Rows from block 10 of a small image classifier, named by matrix and row number. Rows with one number belong to one neuron. Each number is 500 + 40 x the weight over its row's rms, rounded and kept within 0 to 999. All counts start at 0. Numbers have three digits each. After the name is the row's rms in percent of the matrix's.
After each neuron's rows are labels from the 100 images, of 14976, where the neuron reaches its highest value: "top examples" is what is common among them. Only what is clearly more common there than usual is listed. The data: retinal OCT scans (Kermany 2017).
# fc1: MLP up (model.blocks.10.mlp.fc1.weight, 768x192), inputs 0-191
# fc2: MLP down (model.blocks.10.mlp.fc2.weight, 192x768, transposed), outputs 0-191

fc1.406 043:426520422502539409435473493451458536538545515463509485555495482462440559473479533453502570500495515527520542483550486457563513478536542549477517547534521466479513535509443464502472464513575548500463507456456474474537439509503457504490547515510526458561563506460444531544456539534450523507499548559445484472462444565477542541501550492532421471482528554495500457494465553425567438438476519537552469427556493492464541538564519527475447502530524515484463433473562530443428526559475524521502517482462485573514434426520520456524498532520545425487576515466422496434506510472533502503
fc2.406 016:520534491521481552499513461481458543475579586534509542502539540539482462439531422476535393466576536587482525485519510504478459435515508504514500562475515500529412562523505550547512465549519460485580545561518492527550489515525539497474406542443433466499457510409489536519459557469437509524449529511508467406511584498512512491455521549503447483500500535513523514502434529527506483469491450545517457524507524512478514481494471504542550519559518503462507491456480516422438483561524462507518408486515424469534499530401541450493457449491428517492521452495525588498497463509513530454
top examples: finding: diabetic macular edema

fc1.429 039:508568487537556438555574452540472474444537527520540509542535516472431556430540518506538477435482480518539532444524544480447455464539447569451525546534513529548427561532478556536489542461549445495467504437504494570481501445524487516474471448525473506457444468518462505536510453469508531502524465477548439476447542528532465474452535491556501523492478528459574541446557485445525533557503431554545523431486561565537462529562468530549500578562515516546463535480555552431449506530491526464531533450445441495534449487524477557438552504482543493525517537476457469517490445548507466500
fc2.429 009:452468531520471549588461484512524540483503483526528490495551513392545501489515446474498461566456531560511581484500535436447535537536469436470518497446544498522511553496540471471526527530460518435562506501445432428499489443520487550485455533493514468480514553455542475428493512452473428457379554435544521484501449533495475507534491549415521538562482501512465532521492508537459460440519521524532495516588573454467530565539527510544512498469453539524541439459536529527520536449553473508526467442440462491516471487511471448490511466603497477487457539433492504588480528481476512538
top examples: finding: normal

fc1.351 041:499452460556502480554454461452516520435543567484454473586479444530514562437441484500449467468539470539507516464480534452559514532499502513424539485523459487452441513535491515486549434524542553449454508563508448479532546491491499492470451553434529536490556510522496476561477449499564481544524504577468472476478514523461539486498545544527535569557475538571541509446502522506513494468537445571458539515575493456466528455575511453522481538589551536496562458442563477537445557439551539521445451451468470568519494478445463463495447501486513524470541536510537438547473510514487441462
fc2.351 012:502495552496494488530490477461488445503493574546509528517489571464468517442455474510502484587403504574552494515502566411497530537568511494502505416404578532519510527515522521474480489482419457423475472446454492440515536477521526503501489565497503464522526514504515476473464482482465435469436517507471512472562520571509507494534501553486418465518485524485554475481473449515461506428532454439523538476560576503506524504500480494482526487493578562482518470519515532494491505498505533525586454465462457482535536561484502505578439472551516469486447537410466565613500593500442518528
top examples: finding: choroidal neovascularization; finding: diabetic macular edema

fc1.561 046:503484458453532472563552520508567493444480487457486565515561458455514569501520442511469459473490567571539493484476512556528553516450466513524528437499465448523470466495546527556461495555496543474448452473533521519567453458463438443462487457447560583562541516551433500482455489574507497520475468546423472552547492457498563492547467472498452612470546552551472546442459516435535534510518452510515490473524454589521543530488488548531497550487460541489478483504495530454537546457549556489503482438543477553524491384437529499500531470456509460548482488516531469541474512515473514540
fc2.561 023:509512534506507556496553481538558510523514440513501453482521448523508437529536569506501458494472480478507473569435428487467505505443495493458505503496539491501519485406488439604537530472529536473517580571590553480449445535487444478522478468531522490485479489522541500496490542490498557468422548457596562529460530498487470451573470486539477519561488562431457531464489526468522467531509573576451521540550471441585445462433464451475462508487487583493584495449480468483534515552475459436521506528552540429523452504565457478455476516509529495480473495463523519521561524451517508459
top examples: finding: choroidal neovascularization

fc1.543 038:501467457558458494472554469482429455529465463447499516515517516547504540490519433437428562442502471468513449530532458451573513515479500567540555433555493475550470544523482580515478505499500497477471444505494555449476473435490553559473478441550496522517475541470521443541477536557494547540446452446455431495479533436450480447535466533474427590493467522461470507564541466515463549522481536502526454547516503489552479427523527529546562566455558511521521548434536573482501476510520451548435443557459479486436478500542495467540472451489563467472521477444493425457547489473489478493
fc2.543 007:519443454471555471474533500473508549517485464536503554493497428501554493509523477572557508464527556437533502461514495412476482514473439540543542517432529551465537463460480538521462551535495537449525497505451462493424560497536504495497486438561481517560506478510571460427576478447479509419438467488479513464546471473532474522510462560514522473475514516460430511551498454517530450481496505479501493548516481477531382551501580497479445564544460480537427445506493511500448508463591532528524535513451466444503500537539485430548433499475523579459467501494517496527474431448528526612
top examples: finding: diabetic macular edema

fc1.760 041:445540509504540444526489489517509472523465546469460530477549580527497453472441473503512523534557507511440548533487477458477503559423446538491435552580477537539532488444436533492496553531539477430465539466473499468532421518535527504529455497494520446459441525470419573518454517489461451576533556576512524534482544538514441481438565482455535565504504557546492467453545537424549491470542452464490453517460430580438491540542445512484469529532443450523525533539554581466480486474454516532473427476456478480436530504556554524507561462535449527524492539516487496465518476489489524487
fc2.760 011:532515555495521540518526502488515553548463505446525550477496459521510429522520437535528534483563471431550521456423529435492453516423375478556514507474515530527514482521521482518558449501512509485536517515519488503462511489588514498445504488523464480460480505545570518437502503535454480425505470489561532559460507499525497522539492512432560449530554547398465539487554481573497470479484484441484462573560462452483401489482464493483471486504504544509446391513437533512536497554543444512585424470548522442517444551525422517549490542537520506452520488542533500515517524453489535508
top examples: finding: choroidal neovascularization; finding: diabetic macular edema

fc1.51 365:518438469511516476514548435536476563529492499505408460560479546515490486431435571500523467475390531518548532468515533442550502504562413507528541455488417478539511497507448496480482475463583452570490457528462524492477549478512482477534475474551486521524531460536567540502527541458475514504509540505515530508479544493617504483446550471498535504443501521481473531509430489524520477444512494488464487465440501495511514461456432525498467489535500483492466524504574530503514472543485475459494551533469537478537528510547471433519521569525545451484474551421424610548536466377528511574
fc2.51 420:472528491482534481487558521489574494450527493513482490553507436571587427516538493518447513531482571510523509468471485452505551501441478518466448475513531540499510542419554488583518525499439585528493564498521476495509446521561499482473522547505546503480556518538431436468552471442461523472436530511528473551468517535533562491539489496509439560558536533448538524433469555522552545562536532539509509470518465506539479487531488495463441554475458463557433431452525483470515489491505446451450410526496553477525526442512457497412471441491556463442520412466458523550509479479445450465
top examples: finding: drusen

fc1.24 314:502575462497519547489553480547532400490454520516433514572513489533519472465449547524500478437467540519546515461489496519543588564475524534469457467477534550523486532458503466566527542499460520540467534456512544499486386530484492477522590501497571503541502502575516526478515446470509530523530543514500462525463543552473532444517469476513453516493484476450499481448450495486480554509576515448499543436541511472545546489536471499464489498491456492475480451468577479499541475508431544436503552513534514537480619503552496470471431531475524469470441465399459589509554477518543430420
fc2.24 328:496540504544503573501524514454532560493509492545532415559472469579568409491536532499499519559492517550528463535458481439483539506461494457436460473468455505449531548450460510560500529494511552481512532522545527493469521527558458459431439514509521440474515491499494478520514545438478508466421554452560497498519473517572564529527491521535482500584532563470477512458470517564552466530512546596514455542465436454567431495517440500507438575537446498521466504457510539511485484498531409465517444524538579443532444517487431481446463496535502490419506445455484513533523465451480504487
top examples: finding: choroidal neovascularization

fc1.634 057:447492458467486445530487499523479494389443511415435540454564560427479543460527470486520514421480554523457510444589525488613503482477505533589557448523486552482501512453451494436458513461520518521506479427522510535502468524463483545528507506457532533543476495536448486503387560548516475513532516528428455459511458495487501488479564557542493543449541476485495511556500481539521468418561426395482530456518490525409540479546498548503497550552569489530499537484514467461507518521537498493496451514505487532472475514549564503548570533485522531489519506497515527469490554473450474473
fc2.634 037:548525515424544521448553549592540454549475485501496512450478520505604408521560517544482482489524524429500531457450452516451574498464487512462441497511505526561479472516548492537534466480489547498529496523561531549481508566518538480509518503460515484406502436402529533495571494483529453493456518464548623526498552541447494514548537465419439511526473528564497429529467505504523512599509522551511493490545513478507523458519508489476441552421466474499508457461531530488520474487544479470467477525525594453508472510474455494510429522535453509439425450492444515484508467492537453488
top examples: finding: normal

fc1.126 362:505426466488522462517525455525470560530508518500428464564472549512472481463429572502533505485367519518571529438509529443553511504540411506540538442466408456530526503504463491466474487488561461571496462506482488495462545456540506480530500504559510520531550458542555534505542509450461511488517556493523528529480512488603502496471553454503511503444504529502472524515427485508476487477512511485480469485460499485522499478467433540485469467550472476513435512510558545512535484543490485469500551530443548476527547502561467438506525565526547433478467538426411595557514472389553515569
fc2.126 417:481520502474533481477563530499584488459522475515471487553508426563581419523517502503443495531484576517516518494469480460516545511448478527447435480520517533509501536416547472584523518487447571535497572508516501502521444530558492469486516530512551518489553503538438430479544472465475540468439524525538474546456528526529550469538498501508444567549535529452542528434454559509557552559540523549485514464518475509544495480507474488465437545464467461556455443447542472461522484509503444443441422534494550476544524435523460502416472439491556465458528420469457523556510475478428453456
top examples: finding: drusen

fc1.297 039:536515510501560531541569477422505520504494526513549544507532511477501479470486443438501507530478459501455486546502502460582580519483538521463567502541464491464546547440513493434493441513562458437456472451506534538514411504447467574471547509527459450533471508546547448513529561549545536456507442481513458460528484473493486435422502501490415519432562480495587539567475483509564522506510435536490447504510552558461503493488488514519552522475505544460483550531452508455435468503520419496459507480537503567492549425468500453446541528537549421426497500458554474522516533441572499502
fc2.297 009:520542518485541493406491566526453500474507553457482463575460479496489423459552484525472522505441472447468463503447523532411438521495464523503440570507566492438506563514462516476474545481496463524487525524475426575543536498441484523467457494489473506467458427550525498435454522585578554445494488465548513564484506462511506561465562503467551483459524564532495507456502460558603514527528444515531516541545468531508548452513510543478487471467491528476495463558508545531531399483498499517552441497519588438438528509548477482535510551472444484474478467537457547469440515435495527501
top examples: finding: choroidal neovascularization; finding: diabetic macular edema

fc1.473 036:562468424480526528524462548418436436550519484435522517525507481540525461432503517509531541486465473529503445472506467490546571465532479462511463499468542534543478575498456526552513457479520547541484517449550448532565441567454463532446543521544481434472437494485474445513475550484453509570512507507443539446445423451481500460491574522581484600445479567473508442486438498531496475481513464460533442506510430579487539466496491500533515496472461534465548446510509537539521454541505525437500475484477500545544528424491585474468462489541528480553587514508546548504537483455529508496
fc2.473 008:464477522506553479511463518449505486519514500464497557503460525515478533524525504540496450525410516499514563482486499442515400524571492546520500456519496536542534440457499489589465503463529555527497552497463524542492435526599505553499482477514477474511469442571535420473512479491489533482519530536497471537512569518506529529541529470513489448467475545452485549470438491485571488529583530612479477442491449557471519508501534490436478555523527553570551475487417478480530455458495435492558508509504528457423587490550507472483462536497475413565521528484482517540431541376461514513
top examples: finding: diabetic macular edema

fc1.471 039:428537533549461430492558547502532430518553468451487451493526494485520465512435572496571477481453516503568458517549521453541476465475533524541491498504412465468467591470520489463477528487512461462547454449518460528550412463466565536526500492535461548450556543456552518452463563457512523558472464569422462541511463483480483454417495557556500487493548522487548439550507491497472489497585498512480530495480480486495493464484468533576488554490525466541523455498533479422472483547498536523420441525432486587450489497524510527485506516514510536442564491450474432502443500449490445446
fc2.471 011:483535487494486525550447524505485531508484536519530528580470468548489490511528472512534511474576477521516527480530485516394600534529518474490491546442440540535496533531478584454502536563454457477473488483464469451509490508586488461452502521448478480532412504418565535512553469491481481461512521470492459505526466476491487510486483531426512518530479424442486554470453494562479468493464512580550522565502536541561513483580534604433465457441415459432476502532505517481507512524479485567512511443548425450496503502388483503514507554520494533493439447432532538561536463471481528534
top examples: finding: choroidal neovascularization; finding: diabetic macular edema

fc1.322 082:455552443415538437479487460430498503479533518516458549536521521520473501537469492459457517461415514483574500492520453455581518550488462556499502462529461461494527510535555542501528491497468523533483447450460463587496446522555514548510513513498536489536507516549442539510506496556496537530533520538516533553519504504473539465500540535525429578526500576537522412500466571504512470521522444487512510462531466626513514517521443494491529550560464488514482489425518565426574529434467514484418514502452462525501578386533502490516537521501569488510506508429438516491443470497553444475
fc2.322 061:489498522442502537528541517504547551489482484504553482543511476558496539543523496493518458474522530550503481533456448529485530453521519463544452571518435452503511474441485476499473554598508492476511558551547521474476541495497587535513459498477472530468456509428535490512504493536532530521472487412531526451468534422527466528506506487456538555535592459488479601464489587513606485546451508558514467517504533459532493470517485551484450499504484501485473482374546441531472503563543454454445493571490498477522415440447491484385499512480453567444451468518513540462521470526503527439
top examples: finding: choroidal neovascularization

fc1.577 042:491569502526531469476542423526507436494516429467537484510487475515488558427489494528536479411460514511552416525458478446450489445449501527491466510475466525454494457475544531449480452425532487454514537462486499515562436598574452566506499472453465460442462466453443470534533500462442487558478543583425460507513504515477497562528508537526457601588550515515563522470541502472490454529493519437544538436475417536505507516510491546510497497516455453469532435474487550476513524475536476477431466566512480530545441524488543493467469475554510447520530473430528523501518524443541539471
fc2.577 025:504474495520515498518473493463514458440471553482574518445453509527481549501511466520560527489489447510482527462525540507483540475521493476516578483453495587476515487528542550484517521502522476440538474486555452480486489475500498502461573510472521481544514522424511559462478529397514430487457495544468541567518502529488515491580447453510470469534399492477503561543504431482408484495423480415504514488509525537511455477522589507498486499443485502505443452567471556556463504504524510585591530422571449586432491574494575444523450508482492502525402491497510474483542502534522537541
top examples: finding: diabetic macular edema

fc1.541 039:479525488494482504465539461476559508424511458468533491537476501451546452469452445463504578457555516481520465555558449534521526451512549570483515454464492462505492520549488506435452471504539497537503559534452528473476489472550455538541453483454481502534508510498465518465426550567476479465534568589536473461479500523461542500444564543535523517534536467488492510525479539446464547409570504507496545453484483523453586509467545495572502497566513520514460432534474463541436540516509531526470474517422461548512545461444510567445540508435560432529590438435450548516510481500465469430
fc2.541 015:504481518519498468504475537479483501475457478493444535412484545399495532455558462499539517474462506534438504468559478491520438487522490550506511514444467518553452468560420535425481400461569471495531446504423442546488531515512543475489544484463528468479422478461492482520495532563484565493500520544449460433558486556463472464536494504490468468445466488528572469553465509488521517488541469558444450461483563506429583534486533547522516488442529482524572539476452510431476493489589453530534480506457489471461500516502477561543519431535534512616535552496535546553513516503493524562
top examples: finding: choroidal neovascularization; finding: diabetic macular edema

fc1.164 337:466522501465497453446517508494518441498562557479538543509469489515530475555506447441464525493496631491494521470508508543454586511486535479508469519527523521501450500456539501515509494518410456503504559455461445531532477454514522518498531537500468518522543549494396474469516459571523496457549451548503407510471512478474460483551522504492424577478565441545555529508488606485532549528519494536530516438484502602525561493523530471481511495480542435574472450427521459478549465491484522486443450481445502536474564400492527575450483437477496550533525435518455522512478503535504474447
fc2.164 363:444539498567519460515529452516512444484483469499474463491594554455475459498437495484546484461481522462447503516563549461534497535461450505507502436489563552523468543475514451518565550426489480489521544542497498499456477512484469510465541499459484490557560505557512539435447520483538452544444499608529452476485491571523489442549473460495513555523409521447498524459510511465480540456586489375442563473530508500478500497502519474504539454443561498539510456524519528505570499521468473459424522518567524543525592439569496510492496484530545445535552495437464522504460524464506433449
top examples: finding: choroidal neovascularization

fc1.149 328:522583460518548523542553466470474489408487453471531528469517524530536505467550502552455466449535557519531462549543430479491508467448578494491477526531554589512476463482507476538498587506445534461495540473526570500505510540449554524419475473445533454444493499477510462497421562456446466515474453488512520426546510537511499507553464498533477496585527554486496466480497588493535523528525560436540533489486486480384453518527502449514469612475519497506527470528428454492431514519471490454500518572516498540473474481478485560451428436455494510466484484499515514441555536524498443458
fc2.149 364:533547508485513473461546452487475545523577502489458499487472552530508442496472494468459475424457559560513540492547448460511498514478465477492528489472502541496534535516519476528553539446479449519550496499505546533425478457497526495459468498505532451495554454455544488480476553485466531473481554496600510505516530482556467442574533478561427578527539549502473445543401584507536527576567515541464526480493489497545482526408440453513504522515507513523532457451553496461536510540523513450421557480430465491532521419525421483478463479516510460478469451437429564530452576472582502535
top examples: finding: drusen

fc1.148 041:526464512478498460575461498428533528522501463510492465547528534468465558489549443424526463471466557553520466508510437475591463546499510477471449438513502532484515481521509556461465556488505558540469522451496411497528460583516502556444487466531482543471501558454483499508466533491500521520450534475428537541546472497551542438496537559492529598552456504525525534503456548514454487491478451447536542520521517564446537503557456487532473579479492416557550513485525505440446576482454452472406450450498473554548560471546540552506501537501474418530498505546483517540495437481536460479
fc2.148 016:512490470476499509448504502468459470522452547426514552499412522500514503495493514515518495425478468397543534471484461523396447525566499517455550526523521520545496426533493503470478434492499504512495483512501472578516503515437554514566554460509491460538454377395542555519564540545526507427497511519501504492488506484466442501548534442495494514455488440548538512579521487503479483529455475521511537479511508572506530508544553519419489499569503513460524467514484525419474436490451547558488551478561480481420538540509534507527517555498432541499454549563486532434540464471590489536
top examples: finding: diabetic macular edema

fc1.207 347:442449486489532395507483485499533506479495566481477529548494490528473498489455505519528548487434546536569535440487549447616558532493432512504552462489448457506530568485510528519506548518475556562453495464512423494481458468523495476514561523533548537569530535577510556484551460448448504488541549495510539544468497499569560469485470472484480536462528555484476516481440536490465503499495521466503443450568464522531490534497485520457532506591413446532450473415516553517530530478466522470478544497428528477497566467533462448477505553474549474461465467400422513552470446472550515517
fc2.207 399:514537474470516510477572526506555486484492449562464468538495446578551418546451548498478457499462533500564464531443476464572531494439446513433419463485499486512513532435481471581552538459477525554547582544553540545509454573554554519452506544489567479519525465560481491506514531489460556461451512553544515517458535490538511451536538457502480557541525547494526527437470503486526543542536551535503498480481456511545513497513428497458427531493447484528485455450506466465524506504461473440442504565505570475544476461534465490439425490456526452450493448455432556554514467468525485434
top examples: finding: drusen

fc1.291 040:480523467526497459564450501430516443506463435446471476460546499486505574492471492473469557459490531563442537473508486508510567542463572514482553557572532550483528504560498561436531515468433530547552522471471487586484433508537500480531443532466447514470429556542500470499519463514486556502470469479522522473548551547549448521541555457504516602561449440523501552442490511456529534449515490467461465471472466573504463481498463473572547522469524492558517466443578527532533508523513528451469557495546454582480561486557460503452475518512447549574531490554525464490482548537464497471
fc2.291 013:470553497468544513472532555493532497550494502477552465497517586538467467498488512505526465424461493555527480515541494457562513535495416488464479454449500539548532562434469449529567516460507425503498568532579453524471437502531469549471567530514512508534481456497554527397478487505506470454470570525526587541516464517515461497577586506458503550586453510493469536457478520470490502529586552531515488474536471489514531487537456484506496498479466521512496502480499468457592525480476445464516541478522576508502489476526439454441438561512524432483473438404442594499506505449543476485
top examples: finding: choroidal neovascularization

fc1.159 040:484509441505552508466504435464492469525525449506504574444511509524479501523514567443454532501520480482546440455558522508494574517507447509540505476569524501523465472536511480454578532445488474473489518438450556547548431466525519510450462455443451524496454480522443453517417497587421541521551550506519530456488485496479507485466558480532448495566441494507578534504494549485545534425528506460473528492488548521539461486465524549547540565507428451538452456438487503531439584532466484528471516467424502561445451513502464496455500542478508546503548451411526550512485451448505432429
fc2.159 014:442456516501503518533500628515534535468450487545507437487517503467484457512496537522562442491457484489501454507539510469514444511530417498477497503448409465561486499494439464509474507468485467548492523477526453488476485533543519563491490462517508519542472429488569530455538505539505551444487509534475494559525473472501477489532509456448558499503484523447455563508484520504509433567504547583471434505534491509504542556526534544416470449479447453524531542454469462444543494481577444466555602502553603442543430483493434490442531509521550558553507513501503527612513475479520547536
top examples: finding: choroidal neovascularization

fc1.542 047:453431447471503457476455416416418532412496523506460473544502471443419528503465447485525474466516551441461467444482541515528529536570493558561522467518495545503526452545515507462495490497469523491510516440489520507467489471540478480510490466515538518542516470534422530513443539553521496483465476564474559515556436574472557490448488555490444525488553468537540503453546500400494537430548504466520524441575488567444525539487528497462531564560481461582545461459493504453522489493540501458467504490413456496501495472522471545520525468490483488418584543491508494559529534547446454469
fc2.542 027:505501464532470527498567492562498413475520532502502562567483481552516559462471515460504445544514531538430513522464491558500499519555529474473470555485528538491473544496510498512473513448477531476509500473474527460626503549460486514527482461415473505537470536493447493524520470479516461539503502552410459454514514483416537580454545537526475548484507394564543515517475503523494510476475442425501542451485521588531488366580560501533495518494582514503441451517544539487483429495435500543491467501519479536409479490511574457497432526497459489497444483489492525498553430493476496467
top examples: finding: diabetic macular edema

fc1.653 042:425491442543484487569553506480523457424494493442436480559493467494523484454481525496543495514479495535461475527474467468550537455473445525535544440579526545506483500443524514510512475563515468496478432508453501558487503575539497531429502470524547479517533550471497472539471544492451462561486560526447461431458454549507556451419468495556520520548495521550590437498426523473530541491499507470490535404505465487497456501521461521508474550542408488483570430531521476452540467513542518497486492526431507585541575479472463572530550524431568464535519454468548468447523495508482447529
fc2.653 016:530522505517485526497483475460492560538487564485481503465480555521460525514573449577484484484474508533507518491554513451463491547547440498511473463454470579481542502574445544534498522483511471476554482457502430467491475512585525508422464515501473444570470467441566499470457505466467534434520521506459520551488565519561531581550505484476503410524443512456448519518481427548502441526520511555513493557482521447487480535440491522447439462469498480491550505511487497506509470458520533555588473475499471426539556538418436452506510525542480487554440486426468554538476519396467572565
top examples: finding: diabetic macular edema

fc1.323 040:486460487530506468541486547519481483415544547539429524521545507482499538476540538517456473437465570518438560452511444488530540514532474490489503499512427496493500486563549510536547450468439569504575453525576478521552505515528539483446536552547545525559553544542418448472464566554451496457536490500511434482512493523544488489475510510556546558493490531513535554571490560501446505481529450508484498420482554554460510481462541462546511544517519473459554514481468541484546481429467502520524455458432425460478431449431445516546517440491549505530475537490442459442426455543482533444
fc2.323 014:523480519473449537475459526446456555535505548546516476486504545449493517526490451519507535475503502559477499473528498492463488455479476540465494509405456439462542535541506563413488440496462404495526443512445434534505566439549500531459485612536463436464460539439441531501543502513540506505501569463496472472564502528535474533518505546507519454446495464525526444532520495572495499501461475520517516561435535478550507548471459564489524452551481512470461563519476561503464480434589570590519456454477459472542485530504455452515514491499410471536470526538538494488457557487574520577
top examples: finding: diabetic macular edema

fc1.273 040:466555458505564542480570441478542452453455475525466554464519568502463508467502476502476491483492582533542478527559509540473550525495490476464544533555454450538498507491450472549556550457550511454478548551447523487537448428558436510537572545533569469510491523463429459562454536491545531503551491519465532465508501554554533469438587548466457554508535523558478546485567486458545468513460513487541493425514540581490553523563516541457533535527525470538536527452489455542514551541458472477506457464515494499441450515554470527514564568450471466509497543474434436485482457456483506434
fc2.273 008:481419522434498481530490552505541520484463524470489502494532455483501483547479479521482494509416522473483470463459537410560536512471407581525454479474478409531534528490489494503455483501429498514464511543491448499440512506594519514498487478538471540464533567563498477441592398502503540483451502502495516563524465533515523536502502511486516512427498451432511537484541440463481483557543508535461480535515522448534488525509514508455476481486454462577459465430474516428531467453582453535592516512526510500602512550519445511489568494601572480513588481471537494496505473441507513531
top examples: finding: normal

fc1.747 219:476576424536513475464488473490494436457484464516457521529532537507456477488434502520465482427554508481489516515535501501547490601443479495399542494549507562516448649524514482516602548491465515521574511503498482551536436484471520532480524496420544495525488554516482539475425494527505526570503480548483427490524516549495479433478495518518515532529485566498495442394478513469471483486544548470501484498554498519514548548532468518495596507524473480497527460475484517459523487491454545477457516497396466567490562464470510470518481545419494453496500427424502522468454511518519458433
fc2.747 228:474486565508525442522574513533477456519531558467493527528454573500456458482416449513554455537472564523473481495520560473516550491589468516541400502433508466531452555477550490479438503459517439464473469527472462495537557506592507543477491553540506522529610498494497522446494502507537462490492497601431468472513534511548471521482560475490491505463512470528541512526480498495519586467562426464474557466498507503526529433526509509491534434487535514560409477506549559476529440525477469501460474508498539563523574479491537507459504473466536396476501481499443560580478496483508436502
top examples: finding: diabetic macular edema